{"model": "audio frame classifier", "dataset": "synthesized solo parts of chorales (CocoChorales)", "train_examples": 39062, "n_mels": 80, "hop_length": 160, "input": "log_mel", "spec_augment": true, "win_length": 400, "num_classes": 73, "output_stride": 2, "arch": "conformer", "norm": "rmsnorm", "activation": "reglu", "mlp_ratio": 2.67, "head_dim": 32, "fused_qkv": false, "qk_norm": false, "inner_norm": false, "drop_path": 0.1, "subsampling": 2, "layers": 12, "width": 128, "positions": "sincos", "kernel_size": 31, "label_smoothing": 0.1, "init": "trunc_normal_002", "residual_init": "none", "optimizer": "soap", "beta2": 0.99, "lr": 0.0023, "beta1": 0.95, "shampoo_beta": 0.99, "eps": 1e-08, "precondition_frequency": 16, "max_precond_dim": 1536, "one_sided": false, "adamw_lr_other_params": 0.0027, "grad_clip": 3.0, "cautious_weight_decay": true, "ema_decay": 0.999, "steps": 5200, "batch_size": 48, "epochs": 6.4, "lr_schedule": "cosine", "final_lr_fraction": 0.01, "warmup_steps": 1040, "weight_decay": 0.1, "adamw_weight_decay_other_params": 0}
Rows from block 6 of a small audio frame classifier, named by matrix and row number. Rows with one number belong to one neuron. Each number is 128 + 24 x the weight over its row's rms, rounded and kept within 0 to 255. All counts start at 0. Numbers have three digits each.
After each neuron's rows are labels from the 100 clips, of 14976, where the neuron reaches its largest size: "strongest on" is what is common among them; "loudest band" is the band of the loudest frequency at the time of the peak. Only what is clearly more common there than usual is listed. The data: synthesized solo parts of chorales (CocoChorales).
# gate: second MLP gate (model.blocks.6.mlp.gate.weight, 336x128), inputs 0-127
# fc1: second MLP up (model.blocks.6.mlp.fc1.weight, 336x128), inputs 0-127
# fc2: second MLP down (model.blocks.6.mlp.fc2.weight, 128x336, transposed), outputs 0-127

gate.169:089134144132098122124128112143184145155144103104097096143110129125153132120101149145119120119165129121107161105148105165131162156128126119124109097129114130192142117127139139163141121134125155111136120137163089134103130181140130144098060109123158129126149171146128080139090127115176122129161102113165102100139141066133114167124154112110152090117130178131080139138147103120136148131135
fc1.169:133123153092111118098147149119156093160135106113140115129075078115173131138146171133122128086153113116114183115148121122146160164136129156120135130104109113185128131101144140137146134099149197125129138118159086121103135184128135125109076104130108099129149165144132108137120131107180130138155101105136093117122139120128135176111139114127138103121118170126085138168160114121105130096126
fc2.169:115106084124160085129130112083134115140101131128135127121076134215100132119121107103107128091149079156121131134134173156138123080129106168127125135169093154136108118124114146127127088100136126106122139126148136140158146120128115145118163171099160092159131135099128118159107056162140135111150137095122106137161125105150144107103130134132110139156176119138121156156112150105118115127126
strongest on: note B4; note C#5; note A4; horn
loudest band: 1000 to 2000 Hz

gate.103:127089138139134109134158121139120118127138095136147152138135124157104145111086110102123144173111102075104116142114131127140120161113088099134141139126093106132109112116110135096117151143139147167168152128138087138176161205128140127182094137134153121110159169112134105098104126101149141132089129105183114146143101120128148147139141121098136114091136098085144143124122100090087142164093
fc1.103:117128113144136105131130110156144073136144106120135129158138140168111138102115116105131128187068106102125129139126095145114124149093133097126142116079119117112126140113159150106106165120085140130147098129136140095168139172152149130136082130114119096120163154117101147101158079121164167125149146139168113124190182121110163160132144129108091114127122108065145117127132109132137123113117
fc2.103:129127140144124174139145185148168125108077100138122130143155117107131166119153131093123142152153170129116118119091132131152120162135101153156104111097136115130111094137104136146127139157175117135113205110141132129159148130101119123109117134108119124125119176130167103131106118138071111070105155109103108107111109134149120168099095124094126143140119146145119156140175109100113107139077
strongest on: note G#5; flute; note F#5; note F5
loudest band: 500 to 1000 Hz; 1000 to 2000 Hz

gate.224:118163093117122107137101156145108127103162091142149136121118126142127146099141114102114160181191147093100124139097147150147159153147113102103146102122096133146137118133160144148133096130145151178130163106144096123164143136178120111120154112101150102169155143131130086114151071131110149105133105114137111140109135091171151145134112143128155128111161152076111109174115146144136097108109
fc1.224:113086130136130110155168121117132079123120133127121146137122125181116164126128149131109140112104119147095123103125129115136105113138095134107148182131086088093132118113114107148095167140126131139130158143088153079100092147154125126184092118157121126096161118075109140115162086130129174153161142171097116100133129120165125128108108134127117129108090131122104127056136118103119139104105
fc2.224:129153122127072132205095148116138127095122126119146123165139106107126147138169125092141124116159125083172147183144106080141118137136098120126100077097136140137101116157133150099124090105142085101122101148134125140172194087109125104106117119109143119149119136129128145094109121109126144123115127106158151140102128142135145144112136123100145127148135157118123153186108154117115120155083
strongest on: note G#5; violin; note F#5; instrument: trumpet
loudest band: 1000 to 2000 Hz

gate.27:159089139133150109150125150133139126109090151167142094139089128102129127126136100132137133149117123147135125136139141089153171175091092119133140121115109079117144122180146177126111141131126115167117150120139121138154113145187152105153106185130121139157129137159096104120118132092166092101131112096125081135135112101140118152146128072122121120111159136134102176176143088116163128144106
fc1.27:104142122099129055149123105146154130126127123090157141127126114116117146110136120131118150144146103151173147105169127100110192125137127112148116080101080133101136129121170157139141137162139125168122088106145160124085109175111155109154120198130095145114154105109148130123124168149119124141087153108131128094175143159141113137140114096132153134113091150113154120138146149135109098126121
fc2.27:104103132152140143114118125128169126085119137142111120156124147151126094130126099130121151098126126091102146139108157128101094091117109116127132134101154125165142133165075123111144116057121145073132138161136072163124152138095124155091124086134182107158146166111125132125080121137130124152166100121139115143093131124149144166137089159133160135152115080128131125115150098125155165139144
strongest on: note G#5; note G5; note F5; flute
loudest band: 1000 to 2000 Hz

gate.245:132135121104134127122109137143103121129122113126153133132094145126159130101137144173107131097125137152108125082155142192155136137140110141146139119097117104101173126144179134130125113113136139196145121139157138127182144182157108111154128067123193110158135138134147142142098110119103185104099144139101082146135104126161125116101146120098128138144120098158128124168123088121149135112160
fc1.245:149131116100131157133107120128130129145125096108175125086087126134170117115129159144138115100101140132114143099153155162163123149126129123123115139113148108109166090167136125106132121095147144165144132143143151150147123201149114169167088079158143151142135143134110148129086133119140145109086124177117074123129096129170159074134106115119108149128146115167143110123100104144133092101144
fc2.245:119152172108138124094148122137141097098128149154117107213161101094092123140112111123128135141140133134104120143157176085122111114143188131099136143110109139139066141083149157137104134130141115124146100132112136067116138085100171134121109143126131127152136140158142125112159125145081090125143135113159146099128117111098133124129098143085133100149115137123142123135078148119148165154116
strongest on: note C#4; note B3; note D4; cello
loudest band: 250 to 500 Hz

gate.304:155115135093097072188117108109142099118105132126146170126145139110125136057103116137078107153136170140102161140177114177105128148147136137122145151103120107129129122125107102141123147144148107107148152127131104119095135174123115128111093132146122128106147093132142131154108141115096120089096172110168100119115080145099138131139134102085136163092099114146121132156098139121154087128132
fc1.304:134084120102099068163102094131138113126122134122108161144151127117122137081128125120117086137140146141108165149124107164112160132121135107117159152113113102095166111140134141123096130127147132137116152112141104086100102167132105119103154126144129153131130070139144120155098138116091119095132141106171179148121101108125145134139115086099171103117081105094065132135124129134177107090140
fc2.304:136143137116129134136140120100116107142094095115099173114103183094144109144140100141111170094137140103120109140178169129136096133169090090162101094155127098138118130118141111152099148128081145149105141139118112142132147080110082103105114137134141122099102130120074117150172101109140122152134095101142141158116133089078106125125150143166107115144133113185134128115138140134115139096164
strongest on: note F#5; note E5; violin; note G#5
loudest band: 1000 to 2000 Hz

gate.115:129167148126113106189156122131112105138125154090149122126084118130110110125126112140099130168071170117100095132117132130157122118143145159117130096116144132148118096144168173121122124171121139116129090150161141076123106133159121107101127122145144162164133110135141136165124142103081076099168141104138105128118089096097166175167087118123154123127150129088149139102122124134128141154134
fc1.115:114107131134161083099059125117123135119109114144135136101132140150143113104156108125154082149116092141157143158137135106161134146116099134128116137130122170096087164140096121125111096114127101158144122114118148114127182153137129136109107155119117085169137149126116116107124155086118140087170119106122160089101125131154097120119142171111115088132121153177080126172148133084119118172125
fc2.115:155149097118134132096154107142140083142126145131107131137157101120136130148144125128118133130133123129164113111131125151116170118162137117067123153109156113103136146105103140131133157136150170137147177058115119113109134145143135117168171133168157110118143076090127101161122125088173154144106141147103146149140118127117141069127130106123123124111112139150142096106120139180208106119125
strongest on: note A#5; note A5; note G5; trumpet
loudest band: 500 to 1000 Hz

gate.145:124127155132119115147110122126116116111155132090173157082188104132068141135106107106113137107115110143145174160165116133171090131156134154121146168097121131131124115108103113145113156130168103113133171121132133127163181143137106139093136099130136145109153116149149136152133175125123138091141127118114168134157077136109073110143112128117160111145083104142152136133116137097137127075157
fc1.145:176094139153126148098126137153146131159130129171118138154112149094141176141098154147139137126130122093121109117090103123089138139108137111163108096164155139127094136142125145102121116135144138153131088094168093120118093135121144141150126142104129098156096172141122122095125100130091152143142122126103078109139172100221145152144121138145076154144148154127117111113121140108106136145100
fc2.145:166177126114141119126107126135133142111174133105157086158105118161136112120143124083168113117093150131128110110132088151132111118139142193050119083097108130159134103130129170126145130140138185162148113166120154150135110119097126120173141144150119135125138103177160126138083124126144092124130141113100123164116119111109107132114136131125145165118161081106130109128109121108134167122108
strongest on: note F#5; note E5; flute; note G#5
loudest band: 1000 to 2000 Hz

gate.68:160113133143161130111092090111133107121079172155149136137146132162149111110160155111097137124137083118117108131150130139157168110093136116116191171172092158120145111156118145106117111120145089144122143131116163141132140137109093073144114150166110120151144151128178112124095112163133112159112139134138123117113084104160149108127126134150149155135092077146155113101103097135101126104119
fc1.68:136106102077144128114130166074111111119104185105132141115138134136161095136120167130123137121105102171135083092128140134112159101100132059116145103161111094093133152107083142149131106103141116138100120129098108147113153132119129147112115148144135068119157193112110116141084105141111134111101105118122129132115083103119151152114141093149137132133097141138124161123088129100101129136106
fc2.68:107119125112138163132157123168166140169149052140131122133160110122124122121127137079145140102131162103167162161148098114141118156120112133127145146126111091157101121146100134124134140139102139099138099119168130090134119115125132050141105093132120113126156113124118137152140159087129134163168117098135127133113144111174142120125124109129105145147099104143152105121164075080166168127155
strongest on: note C#4; note B3; note D4; cello
loudest band: 250 to 500 Hz

gate.231:156103199114109112130144089118139155136110134083139132122120105139129124086086122099093126116169143126078160137124134147143129103127123137138142144122128142113155121110153141109169086102158153131148157121172153095133147155169086116106122086175132143153141117147145143149137105090172102120117090133147146129094127099112106123133112113108102091146120109142113085113100092187153142123139
fc1.231:122119130144144103156121119148126207137094132128111088139142132151155187111168141126125144122129142123162152131088143084119113156137129125128091121172140125157137101151113145126116184163162153152137141097143142139116121098113112131147128134139101115089086137128115108159125119147110136150150155152112122144176160139136205116132136122136146140104112120121142100093117172084124103121075
fc2.231:114096094080108172120143137121084072132151140162132126132145119145116114135111114072126114133143098105147109098136155149119096082124125161155139099132144130147141143171177120112137123123126127129132147102173108109119096153086102141151111160089140105212144095118137147096150115098114154120136126091115108088087131157129079126131126144136149137137144145146127130139151098107147113152138
strongest on: note F#5; note E5; violin; note G#5
loudest band: 1000 to 2000 Hz

gate.160:093165142153118081123117146138090147137166152121139142135086128140146116122107099148153155154202152129132123114151120143154132141147141128134103151140157139162146137134153152107112139097152126106103151148132113078138135125121120099099103138123151120113176179099140138148122157157075110093137171122182087123147112110173159153109169130121138113114133136089124132131148103155135098144085
fc1.160:176157135125113167127148101085166120126108137126099143132134158146116164142147127095120143140045090138120135105113115142149158145092083134135151140118119123122091094136115124144110108147125128122161140085161120160116114145128138121130146121142108128152119101151148105090125108096164128131100113076139134136115182098105096111131085131104115139107097144097110079135100120072099112108100
fc2.160:142114185121112132113165138181139159124114128139115124140129124112101093117091144130109135154168163123130114103120108116144156088139130153125148149141141123137100186091111118142103157153133153137107089150109151117120139102146082155152179131119152091146171162135100101120129095133096135129134144199192105130133120155153138121129166149140134130134134112153132140135175085156109130155125
strongest on: note G#5; note F#5; violin
loudest band: 1000 to 2000 Hz

gate.219:132094127123147151147145138123150141080097158081182166124076113153093152104109138134140117147084126136109094145178090176140105119155146177178133152127114095119111120135134129155156130155121100118143088114133140098112113176131108125127149148131146126123128127108144116145126124173145135110106105111162109134084115143152162132119121065120137125140122084087109159116124114100138139137099
fc1.219:105097116155135119134119113101140113121106155112142148098110120093106145145125104138116112142116130161125131159110119135122107104160155135161117137107119094113106114120109119139104143149094137090144154138182116109163107086110152176099124093090117160134103140164163146132116118160104158133136126145142089100099152195081124117153110142100188086134109130071132126136157147145182124136137
fc2.219:116136111127134140118087126128108150157132164151090121185109137164125090103124109119125139094071108116132119132144117111152124116106168108079167114114143175055155092125119145107085089132102124135126131135102084133118115117128123129136178134123122148130124141140164123110129127086125117185154151129117125143130146118129093154130153058122089120115121152133166135119123083147133144123096
strongest on: note A#5; note G5; note G#5; flute
loudest band: 500 to 1000 Hz

gate.167:160176116117142086149145133123118115128123066123134133111130127160117129096113101147116139136131098147105122117127092129129142119110135128120118106155085122127112118115108108108150120168122106169129142180139157116157185142172143106143140147076171100143137173120155155079125166111154108108083118134176103141096139081117133138130135133117132121143135098103128151111138084083144142128071
fc1.167:117114104120120110151097132129138123131124173133090090144143120090138091159147160135103095126124175166098132097127097150146169132148079137124105145131144142143133114131184143124109169109148136130131158102125131126090083111116151121155113161163129170127140099130129128138184166135090125096131079138094128139139163146113086093131115145148128139137147130158100139105091128168150169100150
fc2.167:141137130128131142127125102156113138145138128117119173109129131128119130140140129151145141121164128151134129170163154117123093093178184066121166132144148133145147179130142121152141094160130110115181109170083146156099095128103161118075119104147119152164093081143141103184118114147149109144125131120144111102128096148118148107135138089155111127119114101153116115176141112127149155107159
strongest on: note G#5; note F#5; note A#5; note F5
loudest band: 1000 to 2000 Hz