From a checkpoint of a small audio frame classifier: layers 12.
Rows from block 8 of a small audio frame classifier, named by matrix and row number. Rows with one number belong to one neuron. Each number is 500 + 40 x the weight over its row's rms, rounded and kept within 0 to 999. All counts start at 0. Numbers have three digits each.
Before each neuron's rows are labels from the 100 clips, of 14976, where the neuron reaches its largest size: "peak on" is the class under the peak. Only what is clearly more common there than usual is listed. The data: synthesized solo parts of chorales (CocoChorales).
# gate: second MLP gate (model.blocks.8.mlp.gate.weight, 336x128), inputs 0-127
# fc1: second MLP up (model.blocks.8.mlp.fc1.weight, 336x128), inputs 0-127
# fc2: second MLP down (model.blocks.8.mlp.fc2.weight, 128x336, transposed), outputs 0-127

peak on: F#4
gate.284:490472509515462513491513505529457544491484508487537490510524452582502537508465460484518483486535486486445516462483575506519485468465488503488448579480484540538514520540555491477584547471536575470507428528542490524541426471486469558500534501547492504596451578516477539507583499484440467451615537468472567490457569419538457572520508524510579400476515483501527485478502496535492448493445
fc1.284:536467495468507517485481542482452569467502533519524492461496469508504510523489549517505503485543522513462602448459569493518470451456502500438448540487514545520474565511528492492595520436516552450495468523451450503566457505474473538545510475423551563599500555553491501515512505457471499484540530528506551541472520462487476590528539536535568432456577438480469495459507486499513468526370
fc2.284:573540542556546495497464463484452468526491525482530550509540484522413549493530459498450525475457465440470548559481498497487508478491556500538566448559541556456470522474492468530522505554496463513509618508593455485509520491492474507490516541573460467498514527505491431470579472471458486459503544434482414409566548511603494496509442477451476524493501536537582475503499463477490539497502

peak on: A4
gate.152:524518528496490434538450596529502564501456435584525474484496440485476500500462510511499470470450578517506541553548518528552524562463469468533493472607517499528482479565530548537438531436526576466454450547524472507492540500502434474472527522516535518483467480516631532509466489521514492431495463488528470535471475476528482572541554445551523520547487464573478488510451467529541499482564
fc1.152:530539541550479513501536503538525437554487509528509489475537409516468432486466580501486462509533457492437530500529496556536531560545474479527438449501571531515413493481523529543502558536426529509507484438503480559503554521533482565453510545508460480544395516481538458486512547568514435498559490532469458482482460485532424470519520497426419443480459520481486487569502466514496461553568
fc2.152:456443509441527475515493440478557514489549505506474554483489493478515516539487489548522530512533506447532532461459470417463527521499531486418502567441511529509501521571547426455500523509510560448494567419456537476520460515522530566518591492485532478497567474459524401508506434467447504489497540540538476414458496472426522509490405495465566519473494477444531455499456486459496492434562

peak on: A4
gate.310:452567517480509557508459485559517475537569542458428463471520490477461421523491472484511444517550490493552525540463522498499488540448462541481527568507482478557405446484474512489491465514555557453428546538493487500537550534525452484503452432492527547578600609542494536486491478458528439412552495518542461494477480504540526505489554481458492543464497479430445502480507487515495420497476
fc1.310:516454463515497487433467536461508496488483460483582431553504494474480581559487573558507499533447476502500592490535470516493527445490485498474530561480466486428492510477465498544462508462430439488549496542571494529490520505451490502416522591466477470461475412501520493451506515565510501580445448487401496499540546463515487462490434465578513474584550513508486481467499476499543515512444
fc2.310:441468558501459490556489394510448460490511553446453505502583502513449488505442479493525460407520548545530482512459504518471530495443500457474498503505532516515479564482561536504546486540482515433491516514449531449446507510529492509468452484464468504575536446583440456479419468476476507475497490522563528505495477386482501474520463548484489450552422468548466449537497422506542480470574

peak on: D#4
gate.216:472529521633494524438471588582497487469532468525487429485516484501493571447521525510476471528534435506549482541528538512490566505495444500454500522547537532543412500491427540465489483565477484552557519467498492422467526486487456460438530499451421483572477526525529492540466507522488454430527486524504492497496465509508466562439516440532450536508459502466534469578559562448481481478504
fc1.216:494481529445519492521524468501519506598517447449480533475541513496553478509473567501416391542542487509503525446489492517543474493491496509519451473452470491523524496482557525461497512535514450438460512587484469491437489515508545490518464537510513534546587562476434434466429504512497548453575538574494561540587499548580514466480522515528490494569555502503523446491458469435588497514501
fc2.216:421516485460491504483494449421500516527440457498457451559514500533455503412472499510518564522527533457561466417491458555510479484519473472445540506457491473504574504510595506428507501468455536471558449582544495539536521445515468467479443465498512469431501576521448509427503479457465520521456467441556590535453452578497472519488497472526466503522469435493494527492536475465486570494484

peak on: A4
gate.75:484540593453485523546502567478530500419450437522494512490458463486503521490447466568474445571431478479535518488525548503547497533476458506547498500506525494516429524499472489492494490455436473494513500545495484522536477556507507521579461533492498554539496494553442529550524614572600451493492516508455524490459443554554480582470449447493505544521508478490470479469514554432480544414549
fc1.75:438472465551514550487487485475553446567436523463494462557538477419481501543464513586487565591507498480495536569462544453526476519531482468510505474531482466563438466426514508487550437534586549470505474526536489576469537555492498500508486539492447517514523523506570487469536484434542547503511494492563442458513572440492486469498542452519474453536564525451541493486558446493482498521425
fc2.75:413459452410451468516512506528487494485492435505539511446512516500524493456522508506437398473541572491482467503454429490500552533522424445477469497560510487432570515534515534535427498493492515501480476479490528376536508532542481514458520430480497493456476474521538556593448493476548490443553499568545486506517521527526505492525481484560519483464482415562424465523511532474462503481543

peak on: D#4
gate.224:487547520480505435454501448494453575475442534514491509512518512554453489454537464551558526487526426512516455517562559474563594496469550475448522550530522538504546525515514558489521513575512500544457455476525492573446540418540443506493498517545501549476493561484482583548512547502505456459532501523500521457491592506517517553422452485455564527460550464493464499513616510470483501489505
fc1.224:541436548479511506556450510452431471473450430468525520479512506442549497544474501494573514446465410527551488473527527562556523566519483514494499497530542494499537519516517475473500522506544443506444552499463471590478502473494460553572579478547514453521491523547467482485517508529557536553523501494559455489595459522468468441418501441428456497469526500482504488482453473456469416583469
fc2.224:483521451509539447465512547496558489537474541499510461464488493546483467473509454512518540472477543547472497488492531444505474415539531462537498412416468518489470446475480499539523457485387476510538467483519543458485500485476515488424392497516436497460541546522487493507464529551538456426547458516523581551488551425549499559454419499543525467557529475461528494501601460509520526534531

peak on: D#4
gate.43:509530488496482459455554502463455481500477522464532490495483505558496551432460478486446466499452528461553468508559493500590518488456451554515491595499495586563496463517542470478479543541454489481435546457601442512469532419536483463482545474520524472485589511459524424466418513480558452474458521493489489468491444486502481486496544474510505567528439476517491452502574509471529468405560
fc1.43:484577509507487503444552506502409480490475515441518519507506519527500532440484535480401494513478539483554518486541518504597569511482486566490518557508471573567518442506590511471444546521481497486478580491568458516484541463563467488484561507523512465493597486447506470464433497554528462500432463480476497470537420432544492499521568482472491541531467527467477446519556466473504496431524
fc2.43:499492557532440445524491498504404549526454512499507470485551486521488493501495546474531499518519492460504513535514558509490568520423591465458471513523501476508526544608540521512430518465496561502451474525539500521531477464555482466450440467470501495503490483560470461486566493509552491419547480454607548468517501455530469480437482548487480445524471472465455466492429582455484486613452

peak on: D#4
gate.118:461481535483484472522459556491512498494457504520480523498500508536480457475475443503419480474532514534537516542546545459543475489560486521488540572527563472518492477536518520497468562518482458514497522479467500576482505478508563528515418590556495465474500554495439483557464541437420462538542458481440550464512467534533459545438471488481606531583406527467447560502471560418486510551477
fc1.118:457452530537503448516448456473565512541562504437445508473472528450529487545520454518442545489536475575507451538558518479459506546558407462563425498459558484507508485495531437475547499476443476525504460472455497573491457510478525520546517514592443512451486500489480545508479533521513505550486597466485533543433484552506544591469533445527557459450487483517498506507436478480469521566542
fc2.118:488483409440494471537600521557527519556479501490482490520424463566530490490478520565495542504525476490544525523423483543462445442530518522496487492567504504467521519515454476541537508449508539503567462501475454443558503481511530532497453484444468504465515549508486413534558460530449525534552558541432474427551528512519454418419513484437468502479472478488476564459511542542580550471486

peak on: D#4
gate.324:528531592481505435549481537534486465472493541467493517414497506548492471447503424552439493476480443454505468537591498505561506472558531504457509541509481522501487486536468487483516497521442455522432499516504446436465438562496552552488505465611465462519486501610481505473551469519510465566470487486443468475472413522468501538536482525560535594472523487502478463471515540420476513502470
fc1.324:470415483467467474564490489425481461468549440503415501530513523532563521509511493533528544433421523525482565533481524500453509474489512542492558485537576538546451578434475450505572403533531522537417527541482505489546495459445469475515500497513526526551524564550454528450470526454510526534545500584458511561437445526470495571482500535496539497488441479453476502492479446480493468487512
fc2.324:525506495524567438555527435498502489551518505469549582537472494535439444514476512518458553475501475483520492526520461460511472486438531456482493557449480531493501449561485505457523520484516550381486536534457484487500501499446461535526447492478481472552490533442520528598516515445499500488507504364467510488488458495519527435531512572483579538476495644526496489474495508466497557552523

peak on: A4; F4
gate.245:498551510508442506552556490521524492517464395531491526496490526531496530470515432527465491500457580515464513554551515503559418502552501505497544487441514516616456537554516486427563502508526499503515560527504613464543464566521538488526475569539484523548516531472525513404541503510513581472512490459513534524497433435489459485513554505567443545462476486530454517554459521480464495531471
fc1.245:502518494443526543516441581561551548504508500513431454561523538448510517517462517508474475586409451524549443453487515517453471469482448554549472488473570467494455494421414426474477529583486491480497491534507527530504511530521552559557490517504436530564522479528508499533578532515454525477511550517503519544540407466522480451502511463533468423532530470416531502461472544477511517484504
fc2.245:515466453456546548544494463465480540470398490561483505527544436481457501534528517487482535493466504491498444548485457495606489529547510459521522447550471546494465620547506587469491450526551563514523497541498562423592430502473454435519490547487505511500519472556536527460409466516500471479452437509573480447502523489510467503504474519463469494497514565506500446544490492486492508470562

peak on: A4
gate.36:461514509425537459516501483454486493529474461526556448503452438482461557470502518444526462502444531563513500525559513443501496494517438495525490455552499485565416463552522560464500442536568485546463446528460459436532558479533510512476433478572450507495473494462549544454509594443506504465554460488488577516585484533431448592477445460514480546520491494479485445512498489468547531506496
fc1.36:549509537549451484566478468512519426534587518544531525427530561585534469489588537501521495485574467475496522515515529493512501528470571527457547527455434481452562533491494474493534498454448455464495560500505527604545517511518481486456520588468515531443481494492498455535577458563491406586515543505492419508506445537497526478483458491471522507512470541499472513429488468478532508522470
fc2.36:443470533509512448500519526534538528502582506491475534486495542448502476509482478498481486511554475443513533489517448535467572543469485451477590511451462498494624427524495427549478511437444542551436486508471494511419502484446516513525486520505470488484463545562484493517573481508487524481475530540474553437536452540404507425490428569490447505488460517470556576538502546530509487430533

peak on: D#4
gate.97:537527564524550453469474543531519504543448492497505491460473485481520512473496521476489486541465486469520537489552549545545499495455515550481486473532545513566488485528455518539515564566466439506477429462599411436497453493506483447483531476533443554473532472591581503455507477598450476472505487523523535565500501507455514433567482505458536414474471472516423504482605515511556489459485
fc1.97:461497500489460524439503531464471562432485448498552508494586484494475514549376537506539534490463514528447461590481472480487506509573454436515509467550498520514451538509504470629520466491494581577469516505459525581447486526554482499559476503539488516533473453538440492507497467482484455463554515561488444491438534506459502557507499530425463491507534528526564508560493519488468492453465
fc2.97:546506527486509528517510450412554476513516519524504473442430543467491442538571471484440412473557560488530516459477477466494481519395521446513494539469495499462469490496484560514548483489574480503594505461494526461543495555423583412492555522534506570499453548453490490507447513483506500416496548470483471483574455481470552496509450514443458552470475471457506490481502499507436509493567

peak on: D#4
gate.40:492452489495512554486503484534459512605424544431482503495415474543530514433482532499483478526533526489530477445567532501488508477437456537433503528551506506538503488472501533520516500564431520402424493486582467465485450530455539429457518507489527468539507472520530476423550450435474479435544539510539524520569478503510464457548546508562514496549500514428466488434539477460533477442453
fc1.40:502479502479535481469512530559528477454499528519521524508529468430465520549502480534478461518535486568506553577452505469544522488547533471583540439499515528461540506546444474526468497472593538560548475539412497580480533518505489521500485477577513492439492488556471514458428548497485549555455517549498483483443465438490520476470439510461552465531491530607563473534496463459484586567449
fc2.40:498484524537500510492472442508510506523497529511576501489479507498540511514487499537438473498494451502532508540474451499480429518443488577459457552509434464509542537489465574499523399499525513519552543513560585457426494479473498441547564491459472513551464483432514534438532448509488499456494588449451482638558583485505505541552531546488432491537564514476527494465496497508485511441460

peak on: A4
gate.78:491464488504437530500496446525454505517424528497471480508478501490492486488402516412524442511478529528514433498446475443544552536507516452512457393478451541521432494534558505504464473483568523489497513579453454487544568460542528480522493520437473438556541542558470458489511545488423502434560530441537529513457444520506495493490495519518484416485512448440553430497513487539438454461508
fc1.78:517509484495539512483499524543517583451519513505467494499528502492488523497539460525498558470546485513473558535534544555526507491532514506490494529496554523492589464539470445503622583530543494534554519408560511510449446480447431539515514512521553534500570445438494496507514428512568495529487484499478539560509559480541589465492509482500481534509429555472383528515535413456528501534507
fc2.78:493476559517484497578462470433453460486516509512504508478518527493445525495405565436443545430585435473469504488463432459537538534442490477454560508472532507537461487512557399575469492455491443473492518519458548489467554525457536486450487497462440516528545564535466459482478538524405501472504461529530509440444484515470525528547489507516545391491486526513529489533463464503528449528514

peak on: F#4
gate.287:500479526411536532455444481486510486520456463525550477488516519506495495489495448533438452493514441557426534461570499486535569482441513533501489526439451527527549472532561535464507578406540479504487514561576520527447476515587513495459572535566502449551462613539533460567461466463462550497519495480472439447478514515516474443495520460467503487536506480552512434494519556510491477491464
fc1.287:420526427564493467511485465406511554505615463534524487530475452545561486470476489523557536502493574539581545502505471533478444435430466498534509455475551498521471535502472534446548514490448495448526500468538476528436555506465585490474465540484577548553499494553476485532502509463514535492459485419443487540483489495464502563466508466494421480454464528488486522541523451482476468473563
fc2.287:551503492405569462465537445500488464504421560467543496515509481519459497522434489540466489495450492476384530529512486466456593479523494477509484496448492509477507444501530524487574436494536525490439480527487512505415495506438492530495475543532439478407537566395526492511531481495462509516469442465497486475512468522516433553560491478551550509425547520545552529464513545512561522529450